Weights of a small masked image model: moe soft, depths [6, 6].
Rows from block 5 of a small masked image model, named by matrix and row number. Rows with one number within an expert belong to one neuron, the router's apart. Each number is 128 + 24 x the weight over its row's rms, rounded and kept within 0 to 255. All counts start at 0. Numbers have three digits each. After the name is the row's rms in percent of the matrix's.
Before each expert's rows are labels from the 100 images, of 14848, where the router gives the expert most weight on average: "patch colour" is the nearest of a few named colours to the mean colour under the peak; "top examples" is what is common among them. Only what is clearly more common there than usual is listed. The data: aerial photos of the United States (SatlasPretrain). In brackets: how many of the 100.
# router: slot weights (model.blocks.5.mlp.router.weight, 32x80), inputs 0-79
# up: expert up (model.blocks.5.mlp.up, 32x32x80), inputs 0-79
# down: expert down (model.blocks.5.mlp.down, 32x80x32, transposed), outputs 0-79

# expert 23
patch colour: grey (95)
top examples: crop field (34)
router.23 100:145097068137123117116143128134078129169135142133132134130122130082109189136153139070126153151123154150120120139119152100129153149137116120153157093072155144139121157130125105155181145103145098141126107162145165121118133110135092130152150116
up.0 103:151117108109144113156113124114180115131075141136131144149134160167104133101148129137137115081144127114146105135098121148123130120120128105133143183144115135146107154108150091122147110119122112156142148052087154173153164150123123148094142171
down.0 117:131144175138107096100153097136107120110114124099114121148123133153124095118103170140121142167106147160164104097120103132146112185145135126110137090112122117133107124109078126105115136128133110131147138194132156075144171100115119102148094104
up.1 091:154155139099118149129133098114108119099151131110159132102122124149142141119144121135102110136144184127125104168117165112128148096124151153117153144159099130116177143144134101146116138145115171161131131052109055148139128157141118149166114143
down.1 099:129115098151146134157135108158139097152135113140120130149161150093125138138144168137111121144128135155152170120172162141136129114088085098143117129090160165125109087138159131097113147098112121151071061143136137164153131110110112118095115127
up.2 096:136100121142095105134094130117100120163137092133105121170158126109124133124125133143136138140181142112120138110162124105082143143157158130189127133111128160131134150070122119129140171121118085099096130121096153153131086155147125066134115113
down.2 105:129101168156185144105092155130123152136128157110114093086103099132150095116149144089125140069139156147149117140132155119126111137123158123146113166108128093156089132148156111083133125148128112144170121103144102091130130119095166119143137153
up.3 074:138120185167120118124112130100122156118132112107113093131141084182134112101184133176133120131128147120123121144149137193140100128110138117125100130125130104076130123143149115103107090121158155134156088114113145097143167105140139169123112103
down.3 080:156125137161130118173128197122106116088119100104138127153170128108101095131116122159138136113081124107113147087134101122176115150122101114112143133133109108144122130128138117144106130125124095170136113110128097098132123103151117122074109200
up.4 084:105120169183136107150110146137125106143114142116161118144148162124115139100135144118134125150150112108176070136144142097129150125109111115105128107101135135123102142107126083140144118108099115076104142155179112122076110180119153111143171141
down.4 102:159093139129109136112118095136132121110099123122133158094070116144145137103129108117094119154148146125100139122125127102109139134105113108084106176061140138138164113166132117157177132139113123141169145084117117110081138139104138105081106141
up.5 092:105090090119134113092137119118094108150103113108158163172117176070136113126151131125153131153139151161132164120100058146115150138133127131095133154099168115092157118116119113106111133105114139172108122135134178144140153115114137133147122128
down.5 100:150154110143096108120139114122131101095172109119103125117171150132155135137165144198154150127169134147153161159157160164105136125125135117108118122139144144136139149091180119125101149121162154158153121126151112175115144170147132117098105143
up.6 099:131118128124102114127155147178113149124038127127097121150123164102117105101191158107102124128149126162154102136128135104126095147128143121130115114139139119194154103132128091158108162126149121130130166118142119161130149137132151116089136139
down.6 110:140148111138083151133097165149095124130102138126106100119124151147146124115107124155138148151159148133124111162145111093098130142099118096127063111082124137135107121085170121117096131151126076137160137125126122133102111122180089092093111156
up.7 068:143113131145116135110140109134129103115128137106152115133148105153076097110072138173118139087164152131086092075123143132144111160127182153157135124133127134115092146165126102125126104157136166099124109123161137128163124120094174159127103125
down.7 103:079108144106166172131100160135142152160154132146117131116145109188136118094131145136115099146123162163105091146119142116113094181119120079111130156139141137114110162126104143097133143098155137128116079122128148139132082142162157114113138148
up.8 121:178103112114116103149120138134134147132115101138140129201141120090131129114094099117158143125119131126066144110151112139095131117136134105129120146123160147118122125160116130114115111056167118162123149108118195169145117131153124168139115124
down.8 109:075149146128120155091139102113115141102098142113126102141122136117142133096149139089141144121069111133184106130148124143081095142139124094148098080115149115161123108118105131143141153147073145162114132130164127165153121110121111120110119176
up.9 127:186130128118097137115111176128116104156163120149145126153168114125110124127143145130139110146108168094080111149141131113130061107125130143104135140124166147148161129143127127170062161111163143150136131139124142133162086107123126116166122140
down.9 110:107133123116122118078120147175165141123191120161071141125127130146166112119147139089128163129115142112158114164114114110113118134134121111198121146083140160120142068154137108122116132133113113139140109120136095116121115121156139125122077144
up.10 089:121145158106124136164143154111100146139095128125067136107118120104127135122175075136123133147126138109078094097103153133135103091145163131085165111143101122160122075109123136137156135147109121159139132098092125148101120172159142155125143124
down.10 098:137131107112158147126136121129123116129109159116130123120182121164116150145100099103122138133104139153181150120110135097147089141100115104093140095133129149175172088121159120094119178167121183070132142113146130145162131135138125125098127142
up.11 078:086121101127136132188067138127119142117132102129134127142141146128085117170151111114194126144121140129123106157115128067139140142116137109137087164093129127075120112099121122114117119125095118110077133104128171148113126151133118135116120089
down.11 089:124111139138106125143131090099097131110136140110117114131100126107140142119150103095141093171134116099089103139096129127124122144116136099147090114098120111096180179127127175126106135175141129136166166127107110125118112163099110132056093141
up.12 138:123151142130124142136169125133096097123133143129091106153138145159103163113146112174118090119190131151125147139093119163141105159136162180142123182146122102127120101130111104104133123123107147142110100075116128162147141134122155164095150157
down.12 115:132107147137104128107173135122152097113123141105150114145147121133146094162138144092135134122091069169145096122145165098147130091112122097151118106115151100153123113169170111123120096137117139100110165166115130147142114091115169076146134107
up.13 124:107142146143122141139153126141096125125087102131118118096166100114136192156161106123101121157164179137101156141124165120126104107111148155118129081153068112094136107108120094122089148139133145134117110142106091138138095122153138161100130115
down.13 105:111120086107114165112147146117150094172109121091130136143100132119131124116104147079125124170113149130154130133157140085083148114107161117116126148128126104135105178106110089169145163126109121109102118115122155116163130137092113081103123178
up.14 118:134070090105109137158127101092115127159075118107143124117127100120115105150159105104113139135090112136129128101109098135088143116090135143118148158060150135168166093126132133106135134146148110120129144110083155175143103132145129137100135110
down.14 099:195169131089092136105120127141066097106127099107080121107123119133153145138151086119112147123093132165128113136136166159101133105103151084149150099127122125090116134089148143112139145118115145132158153104130140113137101121120136117089128096
up.15 086:139124101110126154146166115127104084124052114141126130110148118125156133147139127119097081148134122112165140118126163135141134117122107110138155122138132149163093099155158157098153098118122082140129112116118089110153145118144127196109096170
down.15 087:165134115092114129125109153151126151097071128103146122120146140124086111182155121093125087111130131123108111107075098108127104148083124147136110138126138161139140149140109120135104111181137148090156150127109126117150116134111178090093128163
up.16 094:106156115100122151153150148118158160116111124108131139109117109133084130121115107097130127172145130107092111112108126168167109060159169126133116121087141159089140148129142104078149145143130109127125174152109126143125121163175133110166147135
down.16 096:096140124100136149121171133139149166155144139112110111121115129127087110138139143120163114162141132108170126133133122134130139184121116089114166097131102155115101147162078132092140083118179119151172106096116078146107140139108128152139125094
up.17 105:108124081105149125119128114121178127116103122145141142113115098187127130114083112123116091086106147108111113128111118136130100134104093154115113156102110148130150126129171113146127151163139140133115165058145053129133118150147145112149130145
down.17 102:154122124145118160132168125165096135098145124117040143131117115104147110129130125134125109126106165097177132091142129116151149163077136103127141130166104082122107109132093125090097124130087104128135134115105112138161115113120106117134089126
up.18 089:149160171105103107137103142109155087170103131151169092109155145120069130106124116123129147147164122132090141138144140164120083133132130141112107148101128106148103121093135118135122130123112140104184112124097174131192100140125115123124155120
down.18 090:100113132131144093100134122112124079133130117130111135095144115124141117153114115066153118134130097117111184099076110116102141161104107144103117133108119143158172123156129103111085120171147153147148141115116127089136107116104178135125079104

# expert 0
patch colour: grey (95)
top examples: crop field (33)
router.0 094:095123121114092139137127122115125100173088164108136134136088144134169125163073137192148119147114144104134166118118147097115145138133119147157105110122055143104128167131132131137092145138140125139130130087104108121143123114132116105151162089
up.0 093:129093093134106135163084123157131161124071149157148127141145127106151128124180133112107078108155107076120167102126158133115125151098132130114116093141096123172128184142131113153106137123144156152175127166134118130110136128141108107134124124
down.0 099:140098139104130093207127176150109115134155123139150117137113091155115116100134101108100133081125123158156082100110135108169116116139097172136114125105138156184087149127137114137137142130109129111089105131137149121129167139155119150121120117
up.1 171:140148135104126118145141133164160121097048143105123129144104138178123110140104105144147077097136118082181131138133100134132117132127142147138129135113132122098110148121116094149129115134095132120136138100147148123108146203137102090099167119
down.1 125:137109097112119121127124128121133095155122127122146139151122091123146118103106133143122145118112139139148172113113101180155140080160164123142139178139114111142123137117136166140143118149130160120111108150157117127138168013141126154139122111
up.2 077:107159181155115138099124132128120122126106113153128119148094140121079129170145191073123182120152129110108107132129151141130157115128110093124127108103106152166139111125138113159138164106130106167124161129124109140116112136109146158064112116
down.2 085:130107098123148171163120144155120121095072142134111116151172138136184139111124090107133118095132110167105113116135090134144098127155137194109136141131136129127136148129110082092113121188143127104145132099106162125112160135135159121132142108
up.3 092:120132115136096116193124131158117112122118082131117158103127102146095126124150143110131108145080120109073110159131122116096132121128123123110121151134104101185153144179124150187107117107166111128109122173123100099148117082113115136136141137
down.3 105:109162122127150085139117103127149122114085112115165095070120103145110108111099162147120110132126120141078095116150148073141110171102086117126158108128136130115134155109136127182163142126099115098149139116173140114151158140131119146102134147
up.4 087:097130147104121123151148141089185147136106102098137115105165105127117092135097120090097148142137130123110089165091163111136124126116136121157151104103107120127083114106108136147179132171181113126114141125121073133099122160121120143095129127
down.4 099:126137099171141110111090129106138112102101147063068160170151119139149114074128105109129140111120085150087097156141107098134134117160110093147111129143130128132161167102127147120111141146129129132137155133170113121098129149119105161106141120
up.5 121:114130144122149121170157138158109121123083124157137182139149089146118136064118124116090093128142171082155107128142161137136142147119155125114136131119118129129145109136141072171094170132162146115108123103102185111142141128116129142120147149
down.5 100:132118141167143146134127119135156153121150131124153130164136145113139120122121120114111102201127108179091092144079167129103129081131127154160098128117137150133114117132147081122142155107145114119122069118112151151111148132084110152095170132
up.6 082:134130129105101146139103148102203136101090177136103138134111143140128139148150143146161138097103094151139118089122116118104149120099162141104133147128084141146102141164150103111193143113130107126147168123118098089101133139113162133146141118
down.6 093:140077150137126101126182135120114107129148147120121118114134136122166164129158129149109137128151129132082120137144099134122103141133150133130151144114090123122110147122166129108093154142129120092195176128151111084097137128175128200115147124
up.7 094:099134144136106116112126130111185101152134151125117135072115143138092094152119132118096145118090133115138090124114152108109139108143098118101112129072086144098140139129141154124166141120141106132130171090151065161122117116150102084111105129
down.7 090:143153152139133145115132140146123130121180115072084141119101162116165108148138147153129135123104118111100112101112066094147121121193137079143100131159128172146140163132149156119137122154088144141102108174120119140129109101134121127138141115
up.8 068:195140119124100139125114152146115145142121120110141082111135160122107132130109143120123129099141125111137142114111198116179119150143083127166095123158166112168128172127097139111085127131118132156091123115110126092138132163106093167119120128
down.8 081:157144112099155133144121128115180152086141096129112146142144151142072120133176152085158154131145114135149127125142123131129142138107123110049130119117126172088112135139109127138144158078149128153120120094093134141125140114104153166125094139
up.9 076:131147151131116140117122172134147140134093117130148139098131169175097103155156103093107163143145153105134119136131111156171105141148101098084147152160167131114150106135123139126101174140124158139180116115107120121120155179118144182109133115
down.9 087:114082149128104136168125155123096099134112118123110130169131160115157095123136103104138103165155142118123154122150103121138124105113186149152108124133094128140132086123160113149163180130094155158151090150144119136080130106175151119136117102
up.10 075:148151124161134100147115125119077165141137131109102162155156120138138121150113105117098143129146091112129131116124137154154114170141124113064115140120103120128180154164136086091142154112150177176143165117146165141141126122115128140105130083
down.10 080:132115149166127117152132118110130158128124177112134141132171146150121164117160123077118085162104092158139127138103181166115156111088139133160167115139110108161124156167116115117141164133139164158116142168133141124150102126112168119143103126
up.11 106:127140149155164108161153125131147149141115176161118168138119170148124146109142085125083145080169107129124140159131143116189109144142145096126146155139115091121128129114122100144120149145101149158148137181120149168154163155132115145116151132
down.11 099:131153113116118115133168116150093112098159123137173151123104102116081119112122110090138144108111111122138178136128142162088152178158131138128112127136128108167113111112152111179163118150147170105105180135146099129133140133140140142183150137
up.12 097:122086108169126091096167129114138111143131158130126112142119153143068121121139127152128140121151108127078133153118165153153167127121117123142140127183122119095096146147137126132160116099147128149145141130137124104122087095112145187088088088
down.12 094:170097099135124122167133136150166096121150117107115113125123176130166160134110109172097088134141142118078100124134137057122126147139100170104076162105115119127132126170150101103141128109134115113114103153120155107097135128109122130144130141
up.13 090:119122147132117122149149112085126086141126080118135134142119109118154143110088132204134134111093117124110121102117089128124127171126141126141099166109146156115152141137134131114119169130140109130123106120076202167138145145133111118183145140
down.13 106:135093132144164144122145163130125116091138152101098124130131146117134145116105149131140157093132106143089092131173098089131136168122157104159207131113148117140122089127081114140149130130150163096101149127161131152139107135167136102115124097
up.14 123:111169158112139136114117138133146126148104157121132118120104165188144137147153098159122087123097110100160148176141059119180141145143136125131113143134140119147134132115126110137126118150090092100141124077137159126123127161141108073114153131
down.14 112:103121141120176098115183091107121087156143156136135089128142123108102112119131121155127116113111143139111137139171135128152096119144164135127140154094109099143170097164189146119155112108170151100119132141141126123127126074122104110102094109
up.15 106:117119121125133146164150106093109126133076159116170158115125141142077095100171158109144156124108110156088097122135144185146147105109123151116179142126127133146121112132127182127146110142106111095113131145118086120128118116132116174088122132
down.15 099:135159139121142142117130116129153114131128136107147108130122131135181165118084126188102091176179086116109112114095106134104163127145125140126128129151110137119164121163135155100108143168110161120167156179136119131131167142097117114089116116
up.16 096:131125139127140154148142113098147110124141134120116159114121078158152110112129127159074099121169171111123167131119075103138133100119100142149158118137106130090172160132098065098149158130117135132110103112110154135143140117135082140164122154
down.16 118:146126136139200172113115122149128156126164092118116139111138146154112105126124135108152147112094096129091135106093149126083177115149097153150139120127110130131114149122168118101123131099178137166111082147111145127147090145104128117080123129
up.17 086:127153137128147105121081138151069148138149149144132131136133140094107179130167119098157125145135128155130188129124090167169157131154132134191139133150147107143134102149100127127151134136124134125124102195163118127131098118147136124135130165
down.17 100:112138118142166125149094131146117109146134108143146107091128125108141133122164123090143157148166150134116143116150157100142120067140141102130116089063121125132127131100138105161205166139130130131126087124133161107085126104116115106155149147
up.18 071:141131160098142134124121136132100142116114089124125124150156116130136174105091094107115131096108166118158127128114201145141093142120144108120161112140162116114140146127099068162158118107113098149109093145071168113131145142114141104159139132
down.18 078:152137159120099122081087106177115133143143148141113091135125150113136133174106131095150136098130107140118178108117173129135131136069119135123100101104133126122074137050136130126138149162122147127131131133128157154163130137126132127159099115

# expert 21
patch colour: white (55); pink (36)
top examples: building (88)
router.21 102:132195121110128123131139178116134102144133131162094130141164112125102117166102137141141103098134103102152133116159137124111101151124143140126160165120120159103151136071147145137123112111092189129108089107137116163163133170142107158113131105
up.0 089:111142136136053129147135127111077124172143126094118120168134114152133160107115114153138120096151101128131110126136135126164130119118150132096162128126061140086162116087116144130094122141156123088112117106116174136144094097157104134116110115
down.0 092:116135188110165138151123119128169118116107138107161126094136160112127153133127142130068176094124146161103099117091136092133117162138147127133176150111118119155138093152076132128094135159129107118132105122175097130115102115099153122130108133
up.1 062:163079187152139120143119076106133133096166150147097140135150123089150136137114159101127135130142113148131122095107107121128163110108122095128119119124152141120128092189131156086136134113168152146122126140116120080110162152098101126100113097
down.1 079:131120102112119123112101135118108120133134124123164148115141136117127137119101146144128149128133132088110183082116128170172168159112137108134132130146110180069127090131123131153065156156147097125123146167133138140171141097135098090112151155
up.2 090:119120153138075119136186150160126138145174119159163117114107194085158109108148170131144112133118087118138148157151113139131137117146110128093137131131141108095116192140105135148150130136096127145131140107135148143128126138125084122106134080
down.2 091:119100092140148131109107141148138123154135140170117122088145157110127114120124134134099144128117144131146162119103074085079111074115177122129150142158125148147160191163130102127118117117143144120093119173126179139131137107132134152097149111
up.3 121:125137133135099130110163108156129107117123126131106123127128178134099122138172143112112104180098104142140149165141134151094179160097097154133161119149078081099125117097133124129110106167112122097108111149148158122110081140111106124098101103
down.3 108:137103118119129137133111092153129126165138153151175113149139181160110124093093124118108129147092105126111149137164105119111112095129147141145181151131142153145127117140142122101108127114132117146150103174112096107150199187129143160123152113
up.4 101:099088094155128132134115115136092097125090143113128113122087169120117124171199140134108117169151126137153104124147135145108132100113115162128127099129136130174122109125142140126159192137138116105119171171160126134096090127138148131103101124
down.4 098:100102143093151145119143114142124130138200169130126151170081131141118114158109131101120117095177107108100117155156092138108128139133104149141157119104116101125131125111139180098116123094152099130160137147137148130113171153125141150138177103
up.5 081:110126107151146110132116101148112134092118088118129141118123154089122098107205145115091139125154069143165110144144143149142142090133138135146123117166122127130115149117115112129128136138137093134158208150136117124098108113145162162085120128
down.5 101:149134156105146097129139154105137125135153091131059152160142156115095130080113110171114138124119091152101138133146084130107130136120124159160152095151145154128138120142172124104164104101120107137164121142121129096137152182120104143139170135
up.6 072:122108143135130155131151157121129124153071153136149126126141159123152148126157131121087124134128122141159105152141153176143145147115133095134108122137132139204169144114151199132109177157122104124133133093134087134124131142153119157102092158
down.6 085:142130174146132121168135102090168174108109149099094117133145135082116119148105122128173110128146105103083092130152107158117119089119136119139135137115169130107132139141115103159122074131169136107127137117130144098107151153108094121190128124
up.7 100:115134161134097142134115114173113118117074131109103153101156120135136147122144092114116131145141119089112167151103155052158145122134146088107143102098107097114137137127100073126102111168135146135134127144127163130144088141123151096129129090
down.7 097:146127122114117133136125112121161130166180145147151138163158200143123119102093106107124153131101135096134141134104153132113163135092096165137135157156094111105100132123117152149123176141108126120147094186095131107096110107138105144101126144
up.8 095:115135085118148128155101119129158135109145140106156097062087118119117136136132168128146153133130118173162124122146129157098123107116130141108112121129193153127119100106126142095118196155134126119134177157150091123082098109121136124142128109
down.8 102:118126156126110115115141110163159124134157138135155135122156105120110132204147108146145113114129143148111144117118124128127098088104120126120120090103136107138157210155161131105137124072132145103151147156078146161119139131106132138137154080
up.9 113:102127137123101132171169122117195095107108140121113128133085123138095083121115150117100125121146148139159122136092134152157170130106135135161123124093133118119118148111122147105160106123121135157128165095207163118112127150107131151102109103
down.9 114:127157134162116111106112091155139148138110141142078139128117105157112116123175118096126144123139146113109059154121139091142125058126125126113079110099085109105145175130159125153130109116157127140121149122144148124131122177100141154123143152
up.10 083:110138118111089138160164144102136094146114173116135120122125109119108145150099093145139089102180145097096108091153087144137105169085104165113141137115096145121118132119123153121153089125097139122113071115128122171136133143157129151129120095
down.10 099:154110117152139118090165092096140167113093129112144099109082102137126116126184157146122138121126103100133141090120140141086096125153174094095152123123143097111147107140122103126123149146104183118106126117166138131159105095116160133137148097
up.11 125:103141136101086115075180102147134131154134122139128122090110112132125086148112102140117131152107095126137141169103145107127162114126110127142110120118120107093141199110134125141147065140119126156160143101147174127119087170112124131115112110
down.11 104:133146128128166098148132139153123123184092143153137124120124213137077104116151097108113109142061147108132144107123125124141148099088117106114126141103112129111132118138119074133135124086148139169108132101127109129128122094141134169115128109
up.12 119:129110121128147112105146119151190167157059143123123139134074128144113112151088144129105122114141123125145126074116158083142119136111136125107107161159133105183097139155120141106147130110116112131155142160160072148133150144133128125117119148
down.12 106:111148114100116113097116114124140132180077082147077131117148101125125145092141109103171142135119138151140148122110113146115110164129154141121085098168174101135126134140151109152123145141136119130063115150133144119131118081128112095144079142
up.13 119:104106096119157138158145120156069128104056125132133103124106123157105075138192118118115131092113122149150113128132136153105137122106124142140097132122085122135141092117139158120146106130125096129124168126146127117115084170103140135113096166
down.13 122:116110153130130101168161121129143120121130106118080125127125137110077082116142161105132130078120138129083094160155110133098119156108118146153075150129145121075105159167150127110142092127112111130163117166148117112114166117124104090130146143
up.14 110:106143123188111131098121132161106124078119116128156104127112154124083144113172129141111099169141122147136160155119133154127155106119119141107179077107103102114123118127141118128129167150124122120130110208156157143099093110119151138120125121
down.14 113:092125155122093133121116137130118119143172117106149126122117178149126110109082135113107114108135127127159162131152109120110168115113127097138188121136143139121143112106156128084133162123139125130200093159111098122127153185130117176163132115
up.15 110:163135158100110161072178114150152127140130120088147105156088121135133090170117147117128139113120123142135145183134128116141164129115140131168106141134121103074095136106114126128134055129115146163108092119125126140127094164137125121119114130
down.15 110:160136118124126102151135104177119115155051095169125092104154100162134139120146117128133147121121116110105137157081157105127123055158148143129105124086117135144143117140166097128128143120107142151093143136119121141116119146132091116173138133
up.16 060:143095109147141151130129165120094139096135165118149120150123065112104126108123112144166137146138135078079127098101108159156133094101128100178137135148105117165109144123127117142106158141157121146127149129102149110140096106114146172170124167
down.16 092:136095123129096111077121097164159141146121079081163150114129122101108132151137165140132127109147134126193132110168101153117105157138153136113179151113122136107105129102129141124133173117163105141135119116160135116140092154109132119125073138
up.17 120:131115195129128115099155111152175128131145132140156130146111145090120092137144168072117161107105146135158144166157165120137137119133099122115128124139108097087098147132090096133130106151071120132165141109133138136115104174126097102138122127
down.17 119:133140122144136109148096126168119131161141093138130131081135091105080159096127096147105101148166128137149153099140133117125152086135121132111084158124113147142125139120163078109081124089176129173139123137156128133139099141139113133076139114
up.18 117:108118106167100152162152122105129124128149145131145107098126092110123131107141173113118108146173119140148118112131157155107121119094125137095143133118188125207101105120126128120137153155115132128126140103137077152121162144134138165117101068
down.18 087:157141149140086128098127157118145171132173148131157137119137119128117148116157081122154133110115148121119104115168115145133091090144147078126170100131135122079131109131171120144153121089098119098131105096146097098081099165108145119137108126

# expert 24
patch colour: grey (91)
top examples: crop field (50)
router.24 108:154103114104127089099095099109162114127071172137128103093119094154132128155082119119101116089144142153171119110154111116159105142122119097127126147139114113119123146139128121122095120125118139176133128124138146140129135174193121109072123105
up.0 061:161165170126154104161160147115121130172081100111118175158148141112125136121104155150135168135131133097092128171122132160120128117114144098154135120128113098133125161130130089161137156088111135102146073109128111123109130159166140147159125098
down.0 093:103116107110114129080131107106120138130091176116148130144153118156117137113117138158088110182139133091143155131126110114103102137077156172087108149107084115130124077138124152120142123116110162147155137170127135113150128126145162179149131117
up.1 067:140164130175158118124112184124126132131084123093131144155131135116149098124110128138118125120155124104118157152119117151096135123161162105097119147124129133092108113131105142158068159122121132197162120144103112135141087114092125127157172164
down.1 092:134158123149104160140122165148101111151096150138139145089124144099159102131135147188114131085077113129132134141163099125138109132101121125158130144123138095148130132111108127116125091104181156123132104171146117152170179142105148131158098101
up.2 181:130113166096068113072097127148174126108127101126165098121120080126167125138104079113123139115125096127110118113116122115127118107135122156149135116123071148102136161104121111113131166127137122123111146101146204115124100113124118105109122135
down.2 138:125126150138105090136127111173092116077145109150111154098145158129122130139147139138110136094142119183048093112150113159138108144166123153126107089114153133102155141133175115150120138107145150162118119131149129119100094146123148104114138160
up.3 141:118109181133105122159128135092142113182119126134136110133117128118141145134103160187155117142160173147134147148140108125111122129118151137145129123090047147155132120143143143121104088156112135123157118092130091106123184129117103115126103099
down.3 104:156083133135109152102133149098103108124115114116142111093152158128136151107081128143147072119131139102160142142126136107114147161122111145148086171174077138151144129137120131067110093080142120175125132085123113120126140138117117140126108149
up.4 068:112152100098101093157113154116148105107158116158155114133110067114166128119176150137153159130105130160144108144131137130093112119125142087104139156151157127106122127145140101123130158117132115111155098137054124132087171100119145137133098121
down.4 077:106080127129092150119134117106140142136105118122126079137119110096122113143113102131092109152168095098108094119126108098118106120116147144144147089136093118131153138190103147155116132106151133110064074136165139146118095157134159145137117147
up.5 087:187118109121158131125127151141161138077124090147150168157129111107144155112126113133097139140163129132094108176156128164114126155147162119185124102107115106120161184131131118134139091092140142092154122110111135130156107158103139117136143118
down.5 096:066155121105107129160094067140145121133112095177138151122136163147112123125100133166125148090121151111113108129125133134156147144166149130167138119125127107103118136098129107165088123150126111158130113109107087175114107100154108167123099140
up.6 079:114156119097134124168131163119119148122065106132134157117122119104125153141155141097140116125124154110109147135151136117064088139175117156097095135095145135121123109133112113162108166078156150128163095124127122112119107094110176135141164144
down.6 096:170078096168108092159098104140146135142146136130176127130096160126128154129053163143143149124099148143134138123104136107121147164165095110153090157140103122134134134130136119117136117122128137159150117135084127186120111153105119145119149136
up.7 090:114128166161184150157140114092136097125095112125143137122132088110163135102171098105125142164140134132125104155116158109124116099122094105117121125136156118185129091152116180134086117151123095112128113147074085137139153132154123122122128111
down.7 110:143079126124095150108123143102117150117151110116165135151162135140128137125129128137134065142135114158135120133091124108100145169119128119127100116175108114118115173145125133100148067116149139102100095145187132165095141070122150110130129121
up.8 100:157099098115105143115151154140183128071096112141126115132132138119118107154155126090093126155156107125089130145117111143141127136120103162111105127113087143092113153111133144123160138150086123101078132145127171104128052130126109103118126142
down.8 121:134103141131133148170104167092128107171125114149117134125124139118130092149082149139109162058157137140071102149117120119131128134136165139140127145153130117167139133153135152162134111092162145148148126169112117096156171117133129142085105148
up.9 147:129123116152130130169115112095132093145077158119095104117108148156098112123127172114114069110107160135139107173118168091136165154096135146138090114095100131107114121146150097112081135152104128138104144159152113139121129141122127095096127100
down.9 130:117145131153093124146126120114147095113106123143124117112108147178136211175184118136132139093155141111098097155124118112119137129117114136195071128094108123106136119102142122134130127141122113156152131091113127157118108150106137155147153111
up.10 088:107120135119114154106143147138147088121108129125125134131126120102153115122128103147120121159106097149129140151172122087126147076136121132070125174076096142114089103145128139131125103140104122147094140108127094125118154152136133220096114136
down.10 084:128117131131122160097152088141098128146168113134124142108135163119099133122107137131139119105163124198137091121165131087130135153120141111151122148154160114172119142128122096147108090078150127154153087127103106127093155156117157144084095125
up.11 110:125110129119113093123105119106144147101109098121148096080121091109151132114090068112162104106096120142121125112143119113134096122138132138133129126110107150165148183147124130119113170101156130156097155106080198155127134104123128124162117110
down.11 118:124149154109118110123156117132099106112153118126092162157129116148134154164145151157139123097124131168090090104140118130137105123178121134129102087128107136135139165114148145116143116179115127153142140110109121123128055074128158131103176165
up.12 125:113116148154115151135123112087137117184080142132140134109134110116150104129110123146138130136126160142148104185139129087160148138104106117093080134104083133172110136122134126093087144149077121117139095141140138121125169150128087124103109085
down.12 104:137124140147126101134136150098136139103109126156111124095100153099089155123106133122131088110161154151143170152149171123140095146115112113124073126118125148147159104109166129141111106118152115108156108128172125135093121153134095186074087126
up.13 093:089169165073122160140132111126140137106116137150133143126125138112131149152145116147096135112123111167121132136127118040133150131104131122109121147090045118143098128125116117121175108124136129123166126122144140141118140153108106161084105125
down.13 088:121139102128159112086119130172109110129151102137142130112137157200118154140116117126136157129166107102133173137103149125118142160132155149151104138105121118132116128128168090066148118089161160124134136153103091096121155155098156146139156120
up.14 064:127153127164118135119118139121126123078149111101129110134099111101100088085130164127115121145127094096105156137143089127150093132196119189147158128158095118121145169107149107156116115159113109147137115135153121144149141094134097107165130106
down.14 092:126147134134126140157106122103171121109121109109139102163118108127057154145148148166122112080081086131167125147102106095106158107119159166128136106162158118119137115136114109085158146134136151132153114134138108115126147116115113090159175110
up.15 065:138155112145129144108140155083118143150107123117108159174155095115113135121154121077111119168130173113105155131109175106105121152144120145145090140087088152111114161128103128168093136115134125146149114152104106109129121144130192142164141147
down.15 087:103107114056141146160105090130186140081110105089122109102109156132099131110133100099088145136104129131127132095094142113140163151140122175135130115110140119102105158121121083100142157117106102107124137162090108135127131120138112114101132151
up.16 069:115120102138139137133126111132135154150128062121106142166124106099117155105095179173156169107097112099134150103143074099096128121136144121137121111114115139138141138101136069161108176130126141140117135122120125136154131143108123078167166133
down.16 075:178099083092134122119139124147174133129189164136137180102134135096140118145126129178113124127118138097137128140135151110126137132084110144142142167084128091110103093119123147086126116138158171123095097127161121121130172138120124113144113116
up.17 094:132110127136114127138136142104144111219127131142126142142121118094178133140124181163156121111126131168132139132109098114113104159115092117188147142154098124113142151107134143138120105146080137119136116156169107104121155137157115076133108129
down.17 100:117102107125134136124132137118122094139121133117083150124100135126114127117129103164137092112090088141141144154087130108130151171121128126156074166168125152109148134143106104132112128091163106161098110165144121106154113061113106181143151123
up.18 096:148121128077141133091161103170160135129153127144092129107154137132152103141154146137128116126133122125089129135167120131126126134130104138163134138157087127069122161099166129115160132175105134113117141121189134146095082161140109120086152152
down.18 101:130105111123149124148099136093092117122140123171146114139169177156107106105125120155120144129140151149128149135145139167137104143157154148121095146120127129150112154134137103141162081094189117176168153167113170134168135092120096138133123129